config.yaml
image_size: 16
horizontal_flip: true
vocab_size: 217
norm_position: "pre"
parallel_block: false
tie_embeddings: false
lr: 0.0022
final_lr_fraction: 0.05
warmup_steps: 600
Rows from block 9, named by matrix and row number. Rows with one number belong to one neuron. Each number is 500 + 40 x the weight over its row's rms, rounded and kept within 0 to 999. All counts start at 0. Numbers have three digits each. After the name is the row's rms in percent of the matrix's.
# fc1: MLP up (model.blocks.9.mlp.fc1.weight, 512x128), inputs 0-127
# fc2: MLP down (model.blocks.9.mlp.fc2.weight, 128x512, transposed), outputs 0-127
fc1.194 115:506531513495522530485487580531599499525510561529555537476485485534515457456521488471471517528538528466499545542529497510508473494458467459455566496506447546517457402463464431403513477489516489425514480524560521493453440527457501466551514501522475560546450497532591530497557447520525485531523451482513452410510526465497557430479444460537482484483450524498498387509588549521505500540491
fc2.194 112:543504509586489572483510556549495521468516453447502542510489569480529503485479484542475441461500455567530539486586535474489487479477504535484511447489505453405556539503505458519488478511506529458504458413503502489534582501459502586493501429493508450501512463511465480495505546539489553454464487512545536512534576467506587459459521515554503466437492506426507598452443397461560487509509
fc1.195 106:531601578575552545479488517545509476489486579486521513494417503404479433456560538526499536542498448451473504469501501505508437527484430465518501469569511510536492508534509507539482492527550452517545410532478531476553539430433509502470453492542543510471470492554493451530496449495501534551498464488554481425478492474504552520508465501453467426554460544484554455447501467469580456520538
fc2.195 102:525565503498468470505542454535473615511458530477481480539532499535516464467454529482511417466481454501427450488442522520468555564553459514513508526471513530490518479469455502492516463512568439516506435522425492499488510486514488500460523544469470563507534473521432441577559520434521544472506504480599535414493498489532503537526484548461501603570508530501528498546442590564471476473488
fc1.196 117:491518516534555474494526482535551490461545456446467556502429504464439469497528475480506463456516551546530509503575560540530491479570467547516604508511523529442471563513468492541562487561496523504511477534481513474461422488495412490513539544529478543432442470513564445499537470467502514471476485530496510526523432484469572507451518490467503460557517488518546435529448560505489466421373
fc2.196 121:412556594499441467502521547519556472459530484505561493495499447518447537451534422490488373406508565526514514511560586524517464445505513503452518503543553462480439492513532547520516504534422531451471507531557515519444488483525505459491503501508432529521449492423549437509537476482511477543493490495492509547534495527515468517435489489541494568563506471523537533418505491481458470499440
fc1.197 113:486479515443508475439412461492579470466541513558496498532480494465445478401486441524534471532500523491453494512511568571518529536427518487446493460457503549499604516523543512472537522581533483478534472543550491536487519443534502401608498529530434559510446510494524433499516460529449516544486466506523551460492474487512503481538463535535589481498498517512469485514409506513468557488511
fc2.197 111:489553522566507496543531557509448429443472532444475492517419487523454525507473562487525485542507426479507503517470567504495464505469510494467538453441546467563526492524509540512468530521475477589542450494402492509477529462449496533472512400486551577494510499515494488547536460497458477511492512542449515511504511539499446439576523519494456513538483438636511546517502555472435575464524
fc1.198 108:511552566528584552440555481487510484513480476422523562515502576484470524480494509440492527530475556506545493516507544510486538452445550513515576457471437514444483500554472476506475427581501498473457522539467477485487375541544476456506467478511622523501508511485482579535477517515498506515531487532494494533475489464430572459442556451501501435432467436498499516486513470469557459509519
fc2.198 098:537446486422453514522520533483465551543500526450473636521524482491506508453524580439539558555500472514475501477487464535508516571516488435514464546509439555512508504486527566503414474509506473475496517476390541469534567533534516497569530446488568533534512493499525495458553504430533527477495476502485547404464521507497463528467527369505511548502448458492524471470499513515516492539508
fc1.199 122:501543528577547469499469539575482500418488528476584442415476578447521441503504546509491455505520567455462548498533512506530530521514493517428484505515508464453465459557426504492500481458585542458546507520508485500530567527482495538525510503493474514523568509475552394538453519548459478489437510475444504476530464509523492395455429562496478509503510505476466441541529564469473532439491
fc2.199 126:546453530505465515516394461450510472531482500485498537455533533512538475521499530584520496555546470563476447533490412512424504467470501456491514481629494520535491490535470526530592485523479465488517490442432530490555473467469554522503449577495492495417552496514464570504447490498478442436530461562491449473524522509497563504500457513514493564516520457527547512530459505421516468421516
fc1.201 116:500600473576523477554581519514517448424494471505525436552427519577527523477482530504489522440479507446503504477505531530479504479513543539461524497493553439499535492463511468485540453512493520500600600526522483549523538570558518452494507457539466512571458450508539520492503487478452478511550522467516439457499493476499507551594431519485463488542458517410459448444521497469514519418475
fc2.201 103:581427546518561523541386519486533400537527488503514528468429526484501476499492516457508592556518505493533534521457589491536525547499468529500506435462492472473442422506483530452501476492468484502512477438472477495494560450488482499517512520511462485515530507581467533491438542564465447521505452511474519441544487421480552459543512505530618421478481539543524469515489564504509527524513
fc1.202 119:501498524473532544506548470450534424527508531466463486476495510533502474529460484446501422581578513493560563560482528501475520471461507536508554434513571501507528399504487445378498463452456501481505560516501442460497487483572497491528517513549497509469596448537469504576554519540493534558490487520410472403497499508543526469523494535507508399471507481473492494448456492485478497525509
fc2.202 124:508504506481468529416484506525513467495477487500515544540456503570512427521526536457483500536533493532487565530521496483489543518509458478523473481388492557467528470524454516408504413478488436518497477503477508478454499493453505484488564430483532527553568463535482465507550601530493474512475542527490476484517503489474493459474560465547576454368499453454489515611476515575568460509473
fc1.203 101:453540534497562559481509422549504499539487501464511517554521456559474561544527478488417441513474447502452458462505486565459478477542508480535497515564497516499555517501479492458479487578535469515497486555502578485532449556416485441570534523484452578504484486593478436542481480566522499542491513543567476512523515544448499478481441550507547470573493492423503454448428481465477468545478
fc2.203 100:551470498625374477484547527460507552497532482501489449456532494473463506513502549546522538495509497457548500468477461514516489541482446478461499512474487463493482547499534475510475581509539563460539509401471483505509518506496525460385533482510593422489468520492441468477521455505473447452529467506459566505537470441514559522559493455460499576502488552511506505524554547574522536555507
fc1.204 095:564518471536539402600498484368526479553404503558498474541562476463555553504526513520511504602472515541484467490433458539537520530487493477491528560533490516444555541472476464585525523555524532501477451467423529466461464554502431537526517504503549512473493457472562487496514503496548511508481504488453447518497472531496494569541484505541523490493530495494506442543497562472464469451450
fc2.204 104:476518526405494535482563494540369423527571499477532497459501532608503529491484449489487536414479506482493507514461596473454479467566488567560502483493473457519438528502514438437523550485449448521541518484583484503481458470532502486434478490545491484508492503465509509488496482561485546472495470496527507587571543475476543473544523528456424508466491513495459536468503449468462560520524
fc1.205 109:529512525519549559493530494478481509500447434531516486552503590441439501466521522487533491568503500422577515480546471529570478558466490551478506406512486500522526585562547524512472436468490474441511478517530535548537428453497512435496548479520546516502603498452474513547483486545486450523497459463435453533476485465452520503454565442448507520521487411446493485486506491524584472546494
fc2.205 111:421466513473433487530505511523569483511463486474479556542503507496488560448418485477467465492479457476497507478474548509513486401482549469491501517452454470458541497475611545541526476454505546479509454486474497533578556546458498538359506526437509564564540475505477463599398517509518514462513517492525545493536482534502491536540569449508486572546497485500497506555520531467501529517487
fc1.206 107:459524522530534426585509502490430481488391511513507486529530539524557568503447537479524495487452488512548490534525439545529601495505579555492453496502495481469523438473467400515483431554482539486559506473507513529488453523519485487518486533456530566436542466472486532536461496502464526495526516526446490524499537478469479581538547512579497403469470497541519441485444550561508431464505
fc2.206 115:529464569480468466527472466473427416533503421504483565473512528563536418545480507405532518560484493526503495561417510557495529456502475449506497560495518573562478535468493536519463541473508430488513531482471548487456508511488537535516468472492468546458483494434477570411522471487502519458500489504481548507546546520505577458511464509464545502526467541583501576527461438453474568474465
fc1.207 101:508435501642531517475576523502520517492510558471485483463467575478495519494481483506479502608543539544417509495484455422448471478520489486428541471536532446468500513505467512487500475567528459456523471436495430475517512428460476502545468470545481488444466490526530527495449465497483530469488518568516483462479487438591521534566554491490547457496531461561501529432537470532551490509426
fc2.207 102:485556459437461487509421553475482486519484474561558587543489473553529467493519512467483447479478526494537482507511517523568533471529538489453464490522479535436468489538574434528460528510504496544585533440549520518477441438444549469528502497449441539490570528466543486518459509517533579513480545460501451451513482546425481445441485468424470580456529528412561498539470498461472489500487
fc1.208 116:500503498572471476449502494503510485528444540471502543494455557522551494503485458516499529551452541440529463493477437464455475509438453505465496503456468442505540527551530496536459518498527449506514406522559532567461413463552506480523511496508541500527478480531539440584501476559505590521546528480469495522528516499510495596502532500429612494528525449588415489474538482550514544426470
fc2.208 107:440459439425519503529495553484478531477531543524516464480530469508512585481545486477488488481481466514478503482496510435535555421524555504476507505489459518548472499573542523560518475480501472574473511435493510478495544517557563549491532525529580452479460496469487567458549542476487417560520490470434429491519517557484408462510407494560449561463506500394514517491566524496486437482491
fc1.209 104:531592489486537434548461490534478479430532494481477503456517526535502483512475517487512493484513554532512493409495536502489466476396511502435595501516533526496517549595476491511504517532578524464454558459490407546488452472511429434497534500551515509499492574525521527530491427505474467543437580466445514543418455491523538502476513475439558476525563465466580508496511478509465477516459
fc2.209 080:438495427490381504481516539527581580472485493487474511584533501455483493467527507457499485489512485525466483408478521482530526532522552506481481522482506482536477483593502480476476476526526519494520467543415493516501488597444462533537525469496482507595499510519469483573462516485515497536468624489495488510494515485486369465517543516494507561451478456521499584508501523562468443447495
fc1.210 109:527516565513557501506432547480467475513484505478532564475477581406478560502508530537502511513495505546534464494548500525555504514483476499460555492454505507386543489485446457528555517510553466479477489538448544467554491512485499538514539484437520552425494485515488469485527526481569579481502468542523487426460416390545546482454485470547483465491535529419561494460475469433511478514422
fc2.210 120:547423501475459518463505434485509441506503492520533374490510447467499528503564555481483515521523496545467516548493485487500548442480478520552517495484573478517607546517455522548496502519535506533464494531423529451543557517492526531491485498484538535418501459449532489485417506441534412530473452522495502460542579508505428435478530467442548578481528462449473433539502542538470474535501
fc1.211 115:508589487467534455549518449549487487508410474503570523471486492577508530470508452545475497473468477496477485494519490579472597548496514489556544480510513515472587578482463504544478523513497527519561415528547479553479461515508456458508537494536542550489508533522480523539536480455542497595485497485499494397432461502432553508544500447566454471539469398478545475515450501493473457518506
fc2.211 122:458559546475498495459444507501426419481462531491527495434433533481506486519490552512451464551520491493556557519516493485515507504479447491378493471462455533561480504541596558478475463504516485516528504465460433429463477494488509555413544475526504545484524500442483526568521512526510411563473478457470567476493501572517559460535523523401538525490521509523469536540523547502493471526571
fc1.212 103:533506594567531417479501528432539403458459544537450523515479507457496479457465467485573519457463502454524512518456507464525511532481540454498533482424558441528494519513550509428493490480465537514518429469562519541494531506559495477518502492557534587454500464538489512499462456492501520511497490480460435462506526471544583509525582520466549445528580486537504473450579489480549469523419
fc2.212 097:445508521497520507500508517483490485426485476453550444544502421536449552453511484575496485508411515488517531521482579544511471481477542498520542503477455539485470486545586527529515478467415638515564498479480492507540473574520455480426425464494509536564475459532418539534458564522502535531463499518547434532540499536491587472518492533521460523527538476500513455521529436499489479486447
fc1.213 113:513561543528496488517517466500488412437459489500446500450524507449526497522471501513437495461467580519529463503536458541485527451493458516534545491551507447463525420444508488467486473528495484596568510521501554452497524516610488549587501551517524588465512498513581436475549535537554530509511506499492499415476459512498506520521480484490563436501506460432421448531476521527566453524546
fc2.213 128:534461577562510496517478566514535387461487498451465515482505541434530439505427468535481499574548531525523581590524441528449495503464437444550477517403493431486484467451457484473529543498475506421585509533489468480477566466520497543505470481494518433498506468550546444532498504487485462517503499536485465473491451491505575509459570527541547562555505476549496472513478450528513498507498
fc1.214 110:469485532603520485567504447521556469503432535516454439474527546474452507435540399549550493509483540480534476470585544543516535498544525469494513477487530527517511454501537473545500411494539507456526421491596460495486458535511484488496475580517488491536499484475504431555574465450522522466479489525490491433485497503432504480544601473482586536575522509494552514462479458516502512516467
fc2.214 099:550504521480522498433527569540486429496552487502486451459507475480430463539508544356502536484536484542465532511449535453481484486455467408545516502484476555541484545494439568451494549554542535537418537515476543477491520516513488516469499431478509526441446536501518515452576472478508538528537529518504568529507538481512467443478389479462536416451498516495487517472488536532483474536558
fc1.217 109:520498541502470468469506465464521531500394576480575472459470574521491441492508427561456538492449546506541488515592479539485532514480544539501561399547571469472579551503490453466518418541506476534504543477538477518437480464539478424510572577454455553491514557508466527485466504478462484519492480524435523479485532452523532483520545543511513535454449526462531448473445508494515532512478
fc2.217 134:454495599519550483479437542526476284440504461523496514505462482535488470499506471498509472487538503562522622582536481531506545525502492494477495523482526499525499471516441507462506426489505530486439478504506492429410498412511463523551526499570488561491501493482477474529492536482514523509505475474506545476520501507516496480511502546487452410481523543563449515528532488486492487533488
fc1.220 103:573472509508531580581500532518520441499476527461521501483451517506443474458505544506458511462561515493517623511514475526444456497468438500494513520492480465473482544548478505433538463514502477522450523528472507497426454440538366466485490496557506526502557474513587499452558537492538554504529480540474485487484508525510603569478523503482508457472508450545428486537435479436579496478497
fc2.220 111:565507464490598479457505486531567495506465464552580464495531432479481457497577481579471549526454500441480484435470466537560506513503470509502480522510532545514490517475446506534505528554582460449461499558486526467512442543478489490511476549468521559519461524555492482555500496494491484530489497421434493456504470588471399467504460485532482470506473513521489449475554613568463565509545
fc1.221 123:551491491508495450496521444416556474465484472506551447561514469523520435515480510534535483527483552471492541521519426508516604478477520474501495518464607531489532443488483452472533512513484498510584416465517480509495540478468457495477462529553497513467552493550579446500536522559535528477528468509396444527531521487493550551439489499579466511583506431524482506504462535466512413487428
fc2.221 116:476454460560505447514496569489439478479486476431494536504411522504468412548457497475506525543504533483513480532465597514470503494476490460580526550412461524507464448496500452468519566478496522580549510491481506513436500522512443467444444476460527529555461468524500573563552492473527543502478533537466574585537462497470610508528551482439501559469481516523523546515471492511449509498464
fc1.223 110:496465566479482464484495501478567435488455510479456509534441462523532474449514525441543511497548522513450552582458557539584486509467444556496491539504531494452517458477478474509540448558562536435541505479519486497424520557517373488515474526550467553499538564506569538519459472471483522480494513460473475447487443500453505557517483608532486477552537428441512438513544504476465509468488
fc2.223 113:425507543495499436480518500489581494451462431539501477509469456486482540494552566488524591415499534493520522478538522514573486465488453492454468586552536553489503444583536519509538471379456524535468522519454459494473470555549473508475465490556436499551482531455505512476531472456522529462509532466480606507497451530549490518550472489460519506560530482457503490497477481581437443509502
fc1.224 006:517491481489511445512419521463522562384480532452495504483497516545483489535491558533519522604536513513479435514488510489492477513511547457569469492489531466480502511488438501504513585458481509543511500485495545546467477492507641508499430451533492525511469577465533412534503472494517425431479448476510560434467508392494552481482592468436542482505514504523512465529508514479464478504476
fc2.224 006:545483468468511509462521564458444415566453442569491537544424503421494467469593558505500478486480528483467476473569478525474491501469512571463488508502484495541504425499512557453434507506521432522506540478483522489608493478568508457523472537469564416503494519435456488561511486502474513487559492501532475466528529549488508537473419484489481531497546553508461566517439458557480555446483
fc1.225 112:529482530523442468518500444450502468489556536581441476480465473497594511543456564511460492518481474487467568551566508591506543481499436473547473501550569463479541522503476502521539507566479474478500459534536492427466508537528492472566512487510577530499514461584470446427425521522469542522449470436482506510513510423464505581474574564535528451449493466474490515494519531461511482477436
fc2.225 109:519538464537565435433506532495476374480427477515516479483443461469518478491476448531484488479469512514526526464514500490543523494530531471464466515429426374482526493471466436515440544536540524509539506499494488506501502559495435569425521524561582546549489490508542464518520540492501467510532574464511562473505524521445515546544582495452464490499473515458508498541531475505450536535604
fc1.226 095:526499479499497444577498524417532489521463454510497521572520580506545527472472501449524491457547484493459538505503523500517493455520451515477541503492542533517527562574491457565585468533520489511492494479523579480472481525559446454480503447497536532413473480451525528557514499473513529512469471557444440506408498484521467492479430550452495430508495459569409431506471583508550435476445
fc2.226 100:453464514472521535465482518516485529455517556477490535429431471546417530544517576523468472560530526600514536509527471523467445476513585535522522496502437454592416401511527534413527442483508526531463506497473523450572482514493484473479481503502483455484471496470541565484493510544531414521528482496514552443502489473501507424480462449497452486461562513471452551494523464532533468564540
fc1.227 097:533518512481503510561469488538466503494515511457499436607297529497442546486531518530446557474489505505553508489472483456545549514503544512527502440498503496510437526478496496500489506533451544494587509466482494425456479426519499499555506473526485492485605490464490539563546561568474465544481461495465416485460525491500566437528532495504498453509477458538496485469488508520507498515542
fc2.227 088:525501490457563504460483484509519554537460534482536586605532482475498531400562525476465500485501444432418512461528461500516517491501520406410523512466431507500592533495528501546477477505558561448504458455513583472550511533461531461457501530481548535476496461536506478543470510469543508496398467501502524553513546463519446503460514436475417473504510469546534542535512505518537526465503
fc1.228 118:506525541529496485506506511516480508524446556515507540431499538478553458520475485507559462544486453486473545592500456532493595545499456526508507520458497501418537499455413467509511497529487463511477498464524467512436483442518446505510400557567552478438493479454605490491493538496510582488480453490499495466500460443459553582505502600466534523483484507485498436589512567467475471445483
fc2.228 115:472521454507460538485471537541540607506515440537572490505575441495501503510599450567460489461473516515588482463451535487572544499534472490449505511442564535577478529561535525506455410495434473540495472569505503491487474516479467483519551496441482510555467510528381476518475472477493503491527477469512494490448520574510484400493495483534469461443460506466529541514487531484509474552504
fc1.229 116:472489540546488495511533485497510467527449530475475533496430571440569510493557523517536489476494451449494505500475522557514504506457530453487499561425501523457510485512474489525522484518496514500467451453480482385463469435496415473509503486576570614502580565536514555480522502511522534588474512492510468444387500426489561510465557476488537478528464481502503450532555543514491480555563
fc2.229 111:427479512481459482566494485461475440501468555413462526526429560511482533451560529458584491466524509478470533503479494492527530507485514412536571528522519440510500532497565528484499465470489533579543442428514457538538533437456477459509522457582592493511502482521510540394505488512499543491497478502414444519456498509537532462499476515491512495495506457554490552485588456556524507435539
fc1.230 107:510593516583469509498496518556528406465444503458503571485417574476502477531528524522527535599523496476461434507490480500507547399430485457492541524510482514518465501502509416499502505548481468472507486548499492536490431503441482521475440506580555572590529514538477462483487484567499499499538541493487547549457441451518524493476470504512490523577446524450471471449494536529446496453505
fc2.230 111:495436619549453513533501487541510337455498415494513492548557491501534449483492465417511434446494520527517545569524455493494484459509516494429493471526557498440518522540512471532475457533572516510450548512489443491453446459538501507603544506546485484463496529498516444434521527459492577481505518468507512502489522554495489519508509538453467543548500471464502448487508464495533503562486
fc1.231 115:560507531533528459469512531512520486469515553468479362463477488527567548498456478542492454491515585434548571540484499538538504480509461522481508480479472479418502514560558548573451466494578525510597548474503553465462506462502517491532525496505478501543475518446553428555491481485497517438502518436484451482499419521434554521446527539466516478426478478412472491548510482526487515471481
fc2.231 118:452453564559485529552459513513518468506477498496415561555536546533492541466487483523508577462496488532462416536478436461442527477489549503511524461551488506505467555516573605536545469418422548500461489508471468541560560514472533536534509526496517467498579517523471496535475472515490485528488487490482565467567459479522461455464514495446492525579520481572465476513482448460502557475399
fc1.232 118:472548523562510507497514435532556441515523561556484419492424533499574586544470436444467506555533483485460578536542523526459515423519534580494466477514560558465473485448517478480498570506544448445482482540513482447465540498460486541522470416514445485494495553478495540542498496530447509501535464500510448485445441474501447519492490552533448518597512515514505517438529488458454528449495
fc2.232 119:525477536417481482436429475515507413540464504422476497477479562468511452459529415546529544507476451507440501517431454494504491490520436444478498522536510465564540496461435457500485512531537517513496461532495544494559516472472529467580482554590535545599443470499540499531566469524490519498538485517521492420558466508493453560539570540473562467493478515526486530572564482509479522486473
fc1.233 120:537433562521522467484498469489498469537525523481526515502427499476507580490528511449503450480506606523559556502462442575495452431538463574448476490380492543519537458494519428455557495529511539413463529616539547493483541436544533475465488543497498477473474510518480471514470507523528566524547441496532465442471443504500500500455423491543492502518508520456472482526540508452482514539473
fc2.233 115:512502487486482527491482547482530367518538535532543527454566505470537584428511523518476514545501449434474568467531574496525496510528563527480462483466532501518450540553509593541504441483494449483392394523465530472481576428505514498522543481496530509493473475471440401547493448511480524472511448502479482464504560486515452472507504504496567472479520518527498562526558451535494511470486
fc1.234 114:467558513557503472462578463487543515504484625512486502556478538501560471478426540468492445540506557486577528541534485534549564501502443525481451463513526515451522540488444505502483472480438521492524475468518504462481543445502512471524463526493567478461512436559538432595508531560501491460447454481458460492505421487435536492523506546540493527538488403417491479499532522499452512538563
fc2.234 122:486486525567505490478392518479540382433468477525489461485530481456541478546501537606467582508517567534537537534454477573525502544513407444428480520452536541524521512495450525479494510461534525495545558494417507453579479465493471497517489494477478451475480479545493456465506547491491489472440537477513471463516464532460542452524453490504532530561547470542479577494504481472462515565550
fc1.235 118:511545478502502523548465480491528534497503605465519519420459514523522490504498470442515485546590558534528564617535506558551512519501473471458495504453508564505571482472486472478521468491492528549543461488472483395426483506477470476468468546476547460460468531525555537518459514551476485544470477514416426428493439487460553470457444515532449462476500474530495442568482429494503463530528
fc2.235 119:551481486534484496508530516474542392468474546498480541529519537486563546495389520572472457596444525499556509491545433463444571507525528439499514546508525507499522465458532531496544461484490562485504478414466493473524491522517497543504559484520536508476519417533435514477454556519475487453491486474538587465510551453492582441463487536459531493482563522517507517451508436446488528539429
fc1.236 115:485530609583500485453488520496518455468495511518448467469437517461502530468540479538477420543482483535567504489503443562543524548435472443458510427515543519542464499439561495548524510479508429518599473517512462539537545519570518431520503488513511487480489460545529512502491495528481533499466505461537445506490461430512513446543574530542602476457494494366478515492493504530486512465483
fc2.236 116:488498444518563494529542562485471496522528545477480512542443549463440486487563523457509494539507515509520557502477446483509492541510521500492551531444540481529521460559504502466468495456569540535455442552522563505499511410444492535472537430450509526490438484419486541468598465508465428574435514535422527520402491547533447470525463467492439460463513514572512469492522526472509544441546
fc1.237 129:521496535507474434463524434465539455435478471550480478546484517508478569535521500463493487554520488427486537524531492538532483487515482529477519459495583471510545573531537508411501512460509527435528459453494530546530499512498508482541530550511454556517578446556477486548461461547489485525488514484439376472486459483525571503545583498495504491509524436430423507442416558483560444510497
fc2.237 125:474503498469468520508503568480464443466550460539487516448527516509508552511592496453515530431518478592517494505511490511552509462481493571467530455451595522528488466577579504520493385443399493582458495544507477502512491494511543485497528449523477513468502531452453483487495483494483471474517530487474558485454623477460453495517472506458510414458539434517506505551503525496521414511525
fc1.238 090:523526563577509551491474545545517481522527471428542476489570507475510452422502469467500477524452477500500511464578507532492545503504484494487481481532481561484508485540572470524487509529544454542455508595467550469495453495513516565597508531513549533431446549537542492584503426426531481521493495421509544438410487511511485533493479458410506458463568508503491456487547479499528541451441
fc2.238 081:455505451455523492506462611504504569475482491480503661498490534495489494500514518465446684494523487554546499433464579567522452519503527494528482520465458542509522452494563520472512494445449522540495514518391465498541432520539521473494492495436492484488518500478505559467549494444508478536493529506561526504498499483458519476517453498450515500530491464488509550517521531459485484513517
fc1.239 118:526512473603512458498517425549519553529468525466543499457444558499526489486502507602519532484502498458373487498514443536508532546444440488452523445509500417493489558466497502475436526446498562456504450492548547526584605463513491494499493504564540493450479458469484447547462529566519571575524484475470459463488502527549485481530424477511483469523486485480520484467454488504530505477530
fc2.239 118:508449505475473476492516523520438504454518470513547475473598434538447435508548499423534521466512555554498443489472548524503516436517511524541585533512504568456475506499461485492540481491519512549562569457543550495507402560576460442478460529470429520483538514537541494476481530445479416451505478499545502600519527483463558532449425466523507490433534520467503486496493466459500482540451
fc1.240 097:485450496514491469536505420501531446473491487530504393546495510575510513510445402468479503465521497444543485484515524519468473551498510504497455519483544457501530529519501411497478475534484518559498484486477495503503460608527524537517577641566507421497526540506511523574545521517472559516499454606503468503501465510503551442511553521441480491529465487496538444463554511453437485460488
fc2.240 087:488502445606497544586453583532500509528487506462405516470536531466499551507499503496488488530492528504525520526538421502462473438503479541477546497456513456420519493523538562560556452491517451440539487526554461537513484456498481517494464364495576499504488508469558539450497520503459443526465515526494572544435492470469553530474446494480548493439518469546498520506441432510509510429505
fc1.242 102:560454493523520536506475533510570501444484458478472546555502480459499536450519482571457567534483490396461455462497506513517475512460478460460484448541523464479548573451565470443475460545507463441488558548498438556555488473521455497592471497535457525490580523527537505483462493590521524602540510498490452528471572572527506536464481438501491516411517497477493470461488475492555516482496
fc2.242 095:476440541532491457473493455471492567473497546510472493482512460516431504557542495482445542534464533492458431481527599537500505564526484530524474491543495520499529456457520442424527530487478508458477522526544505440626474529479467481430444426467460561439516468516492515494488472527536394429566488498576563561520567541469511490493507492496499526560552460495517477525518531543476504566533
fc1.244 101:561529505543484516509540509526487459560509519549522495530509519522521505527444525438457494452533441551531526472578474484472522468507496478510499367461521546462534504509472469527505464544539494520518496540479477444359496513530549528506557526474463488502562543637511471528448565457571526522423535484484495529468476512482454489411478493497519461449471461431492483501473562493494434477488
fc2.244 092:464449468490507542524506548546490548462550494495554502498550468504459467573454492528483492485523494520574471529451537534469403509474544480486516483482415539510467457490513515477523514497491565491543537485480479487479540539537514448447499446424498478523486482649456575466552513499474497504519509504550485526535501503475636474521429488502463523556490496484511545408483488398495545553469
fc1.245 113:560508483531542485513460485514484482452502465504571521543436468509442516540539521425492508500507524511579509496541460482529526449494529482487508494465501444507531484486449522427553505528543467490422513542467479442431503445520520461483474479532523535501486500461568543479570540555523487555405527525424435502513541540445515464515487491498461527564561431489467462517507614546444383487533
fc2.245 112:494487572520520474536528498496499447496461448547418549509611470440459572451506468494483480476496505503515493481526527462482613480499541495526497502484551493486523491475557447611536472468511479501558489435540477569467569538498484523519507430505449473491510505503489516441491452479484469538511538513498592572538520523520505547436450524466527497513478549451536481563415418504494494454425
fc1.248 115:498519520539531543485494523465525490463493483551543542446537517404465565535421403462523473458502483477554521509500520523559474591537468505444537447457553571439507547497479531522506536478495509522472513563528569509527497497529539432556460529426550477434472527471538496465469535495484487496480476496525450516437479475515425530465429502482507416581491543500430476509453572478548537466488
fc2.248 107:492516526452433547500510476508593499522546437498524470475555472507524503509514516441535542465475458502473471547454497452506456521477545484553535552538601557407540497412473508536478512512438501470483520590493510546486461518570512493574496515443450506523459561490421502415481526523498482515514485525613380485495490498547455517468466505508456529509525514466463475445471466478472511529483
fc1.249 115:538459464559523550504585489511490495514479533548591480475504501485557502540553445518416483512513531483483512469523483525497532524514439512498480456515522451406484482501438494543565526550533453404533544543573481431505549566453507522510445483508524480423534466420530538436540491529562514581479471528441432497513493473457493479526477434571441500447501456497493440487514513529484543476520
fc2.249 113:491582485504548530516489452491567512449476569488493556465487560480475524502402550522461502499519472497505530490517431507484485561473579510495522445413497493491554532508580534459428482497446528486453471543400467513511504523487536451493535529427512520496502466531500449570474525534464484595454511492482580518482559476461470459460577480455501505559546512518592521480479566491485456478479
fc1.250 110:491500489554492455501542460551535437469517476543524463517530524527469499486492503497507422489511580472522566508569515540541536518514501579498472495485631531489577401480452516460538541465513495471526461512493508463463523553506487486460527501556457541473511515530549445507482576483511468460470511465464523512496477433524488506479556552439484452552516475436421476537517538593441415457443
fc2.250 115:499546508496468463555489563477579483432529516548397476507443517454491460493483500504506571470568535509525470506459538519562483433478336495556533529557505562518572488426523545515483462508438475512514501444499462480496470468530458526471512539521526510491475440502530573480411532429536497498454493491452562511503456509491548483494460546521518509515553502537485486458522531507452498544558
fc1.255 114:541542495505597530519489449569470508537527517519514540491491491483521590507423473492483468508574464482459544534531421486468470523458581482442496479468474513491500457452417426491570472555510519434538526522579525434451465426502510494518507556527551547500504510505551539540580474523490518529466489498483449473478512425504473483515487495514476445541475420509447503505490395478580527486519
fc2.255 122:505560512534487487465496489481480509487417472484424535524520457488549425486459407513438487528515442532434545554546506515516473534499502500475479449469462489564504522482526531413467506505524574518444438543521484489463493483490459542521503527591497568520468458599549455521479501506462504565489556486465541416544538477463539533564539542469507447455509535627475470486476537495519502521502
fc1.256 110:470511517498568458498534475546525532530471503482465547527474524493496506464525554479468474474478521430491510529550493545516532488510560416568528514424582539499479510385454476477520502548467466506498457551473473498484415457513461531496461441613549579440563503557520487498468446574481517557512473527467452484500490490482570453534491465480499453542514509493470420499458528500440427527554
fc2.256 110:501464438536526507513532457490553566549477484482479501526514507450415522479533409551513524487495537486506510477438456515509512542484554535478511517500512515515488534589526555508516493416504526438522454523516558546605505458453505526511493380439460451400494476503481511535516454527450548514481523539464542510495491539539511425469463540527510481554524519537487522491550403483455429426485
fc1.257 114:488503516521546481526540476481558445476501534528489546527551509513511606515481410444463512572450501476616484452524508501443493472476487557498462425515557463504541522480513460549565496543527473518493481491581490536473457558550484457542463448487478504477514473495491509535492444463483489556477462498526514501534488484494481613572541522430537510536562503535528458485481424514618475462491
fc2.257 111:573479522510591473539534495460472479481568519588492510511481567473507578518525460506515469405446505511483521455491551471506573523510539567499479477545554507524490475464519540557517512461463492454485498438563469488536521483557511498494534453431524518474497479499417495433514464498430505497525503513536465465556597474500445412436462498510492366508509505489515524507518498577480543536489
fc1.258 005:462511431542502448526462472514502496559463472419513475413485488564417559501480396505489469471535517508537550446499504495493475524459486519502556492502469487489486431524488487510480613521505493419491386445457400483439532501531496532470470477471537527518495428531487440457444538527513456468470538481487505450447509426449476546539494525480483502487488462477467522450517512456445545540544
fc2.258 006:480507530366484562458509528513465515492517617537525540562468519469454479593543537505437537448486522470528471520481490520501492506498522549535561456519450473462549573477470492510518471470526488487549481515527518520612509571535437541568522491498530495472484506437469498497554438483471487490405470485461502489509485510526467572541501425551546490548527549542508501514490501467430450453511
fc1.259 117:547496461481512501510478429525571473492423530548560537508444549508528493496481449495513592581509486469537530525516468533451525593483463470412537467540547446508566475521468506472549520528481489464479550490507487532470461540535498402577488497468446501535481483491525428500555505520539434529425475488495497506528427484463435493439540535493532519564488583514424510555481473467473464511531
fc2.259 110:527521609475436505520476509466482411489514541488465574543519413503506503440543539447539458498469518412556518549473550476537554450503539535483502510521532520466495516523556471430510457551553520582503477502488437479528485557436472474460514520551481561437463494458531470488507479579503513480559535489501447461454539518543511572483532455541456486474507516433486405475452469479529528513471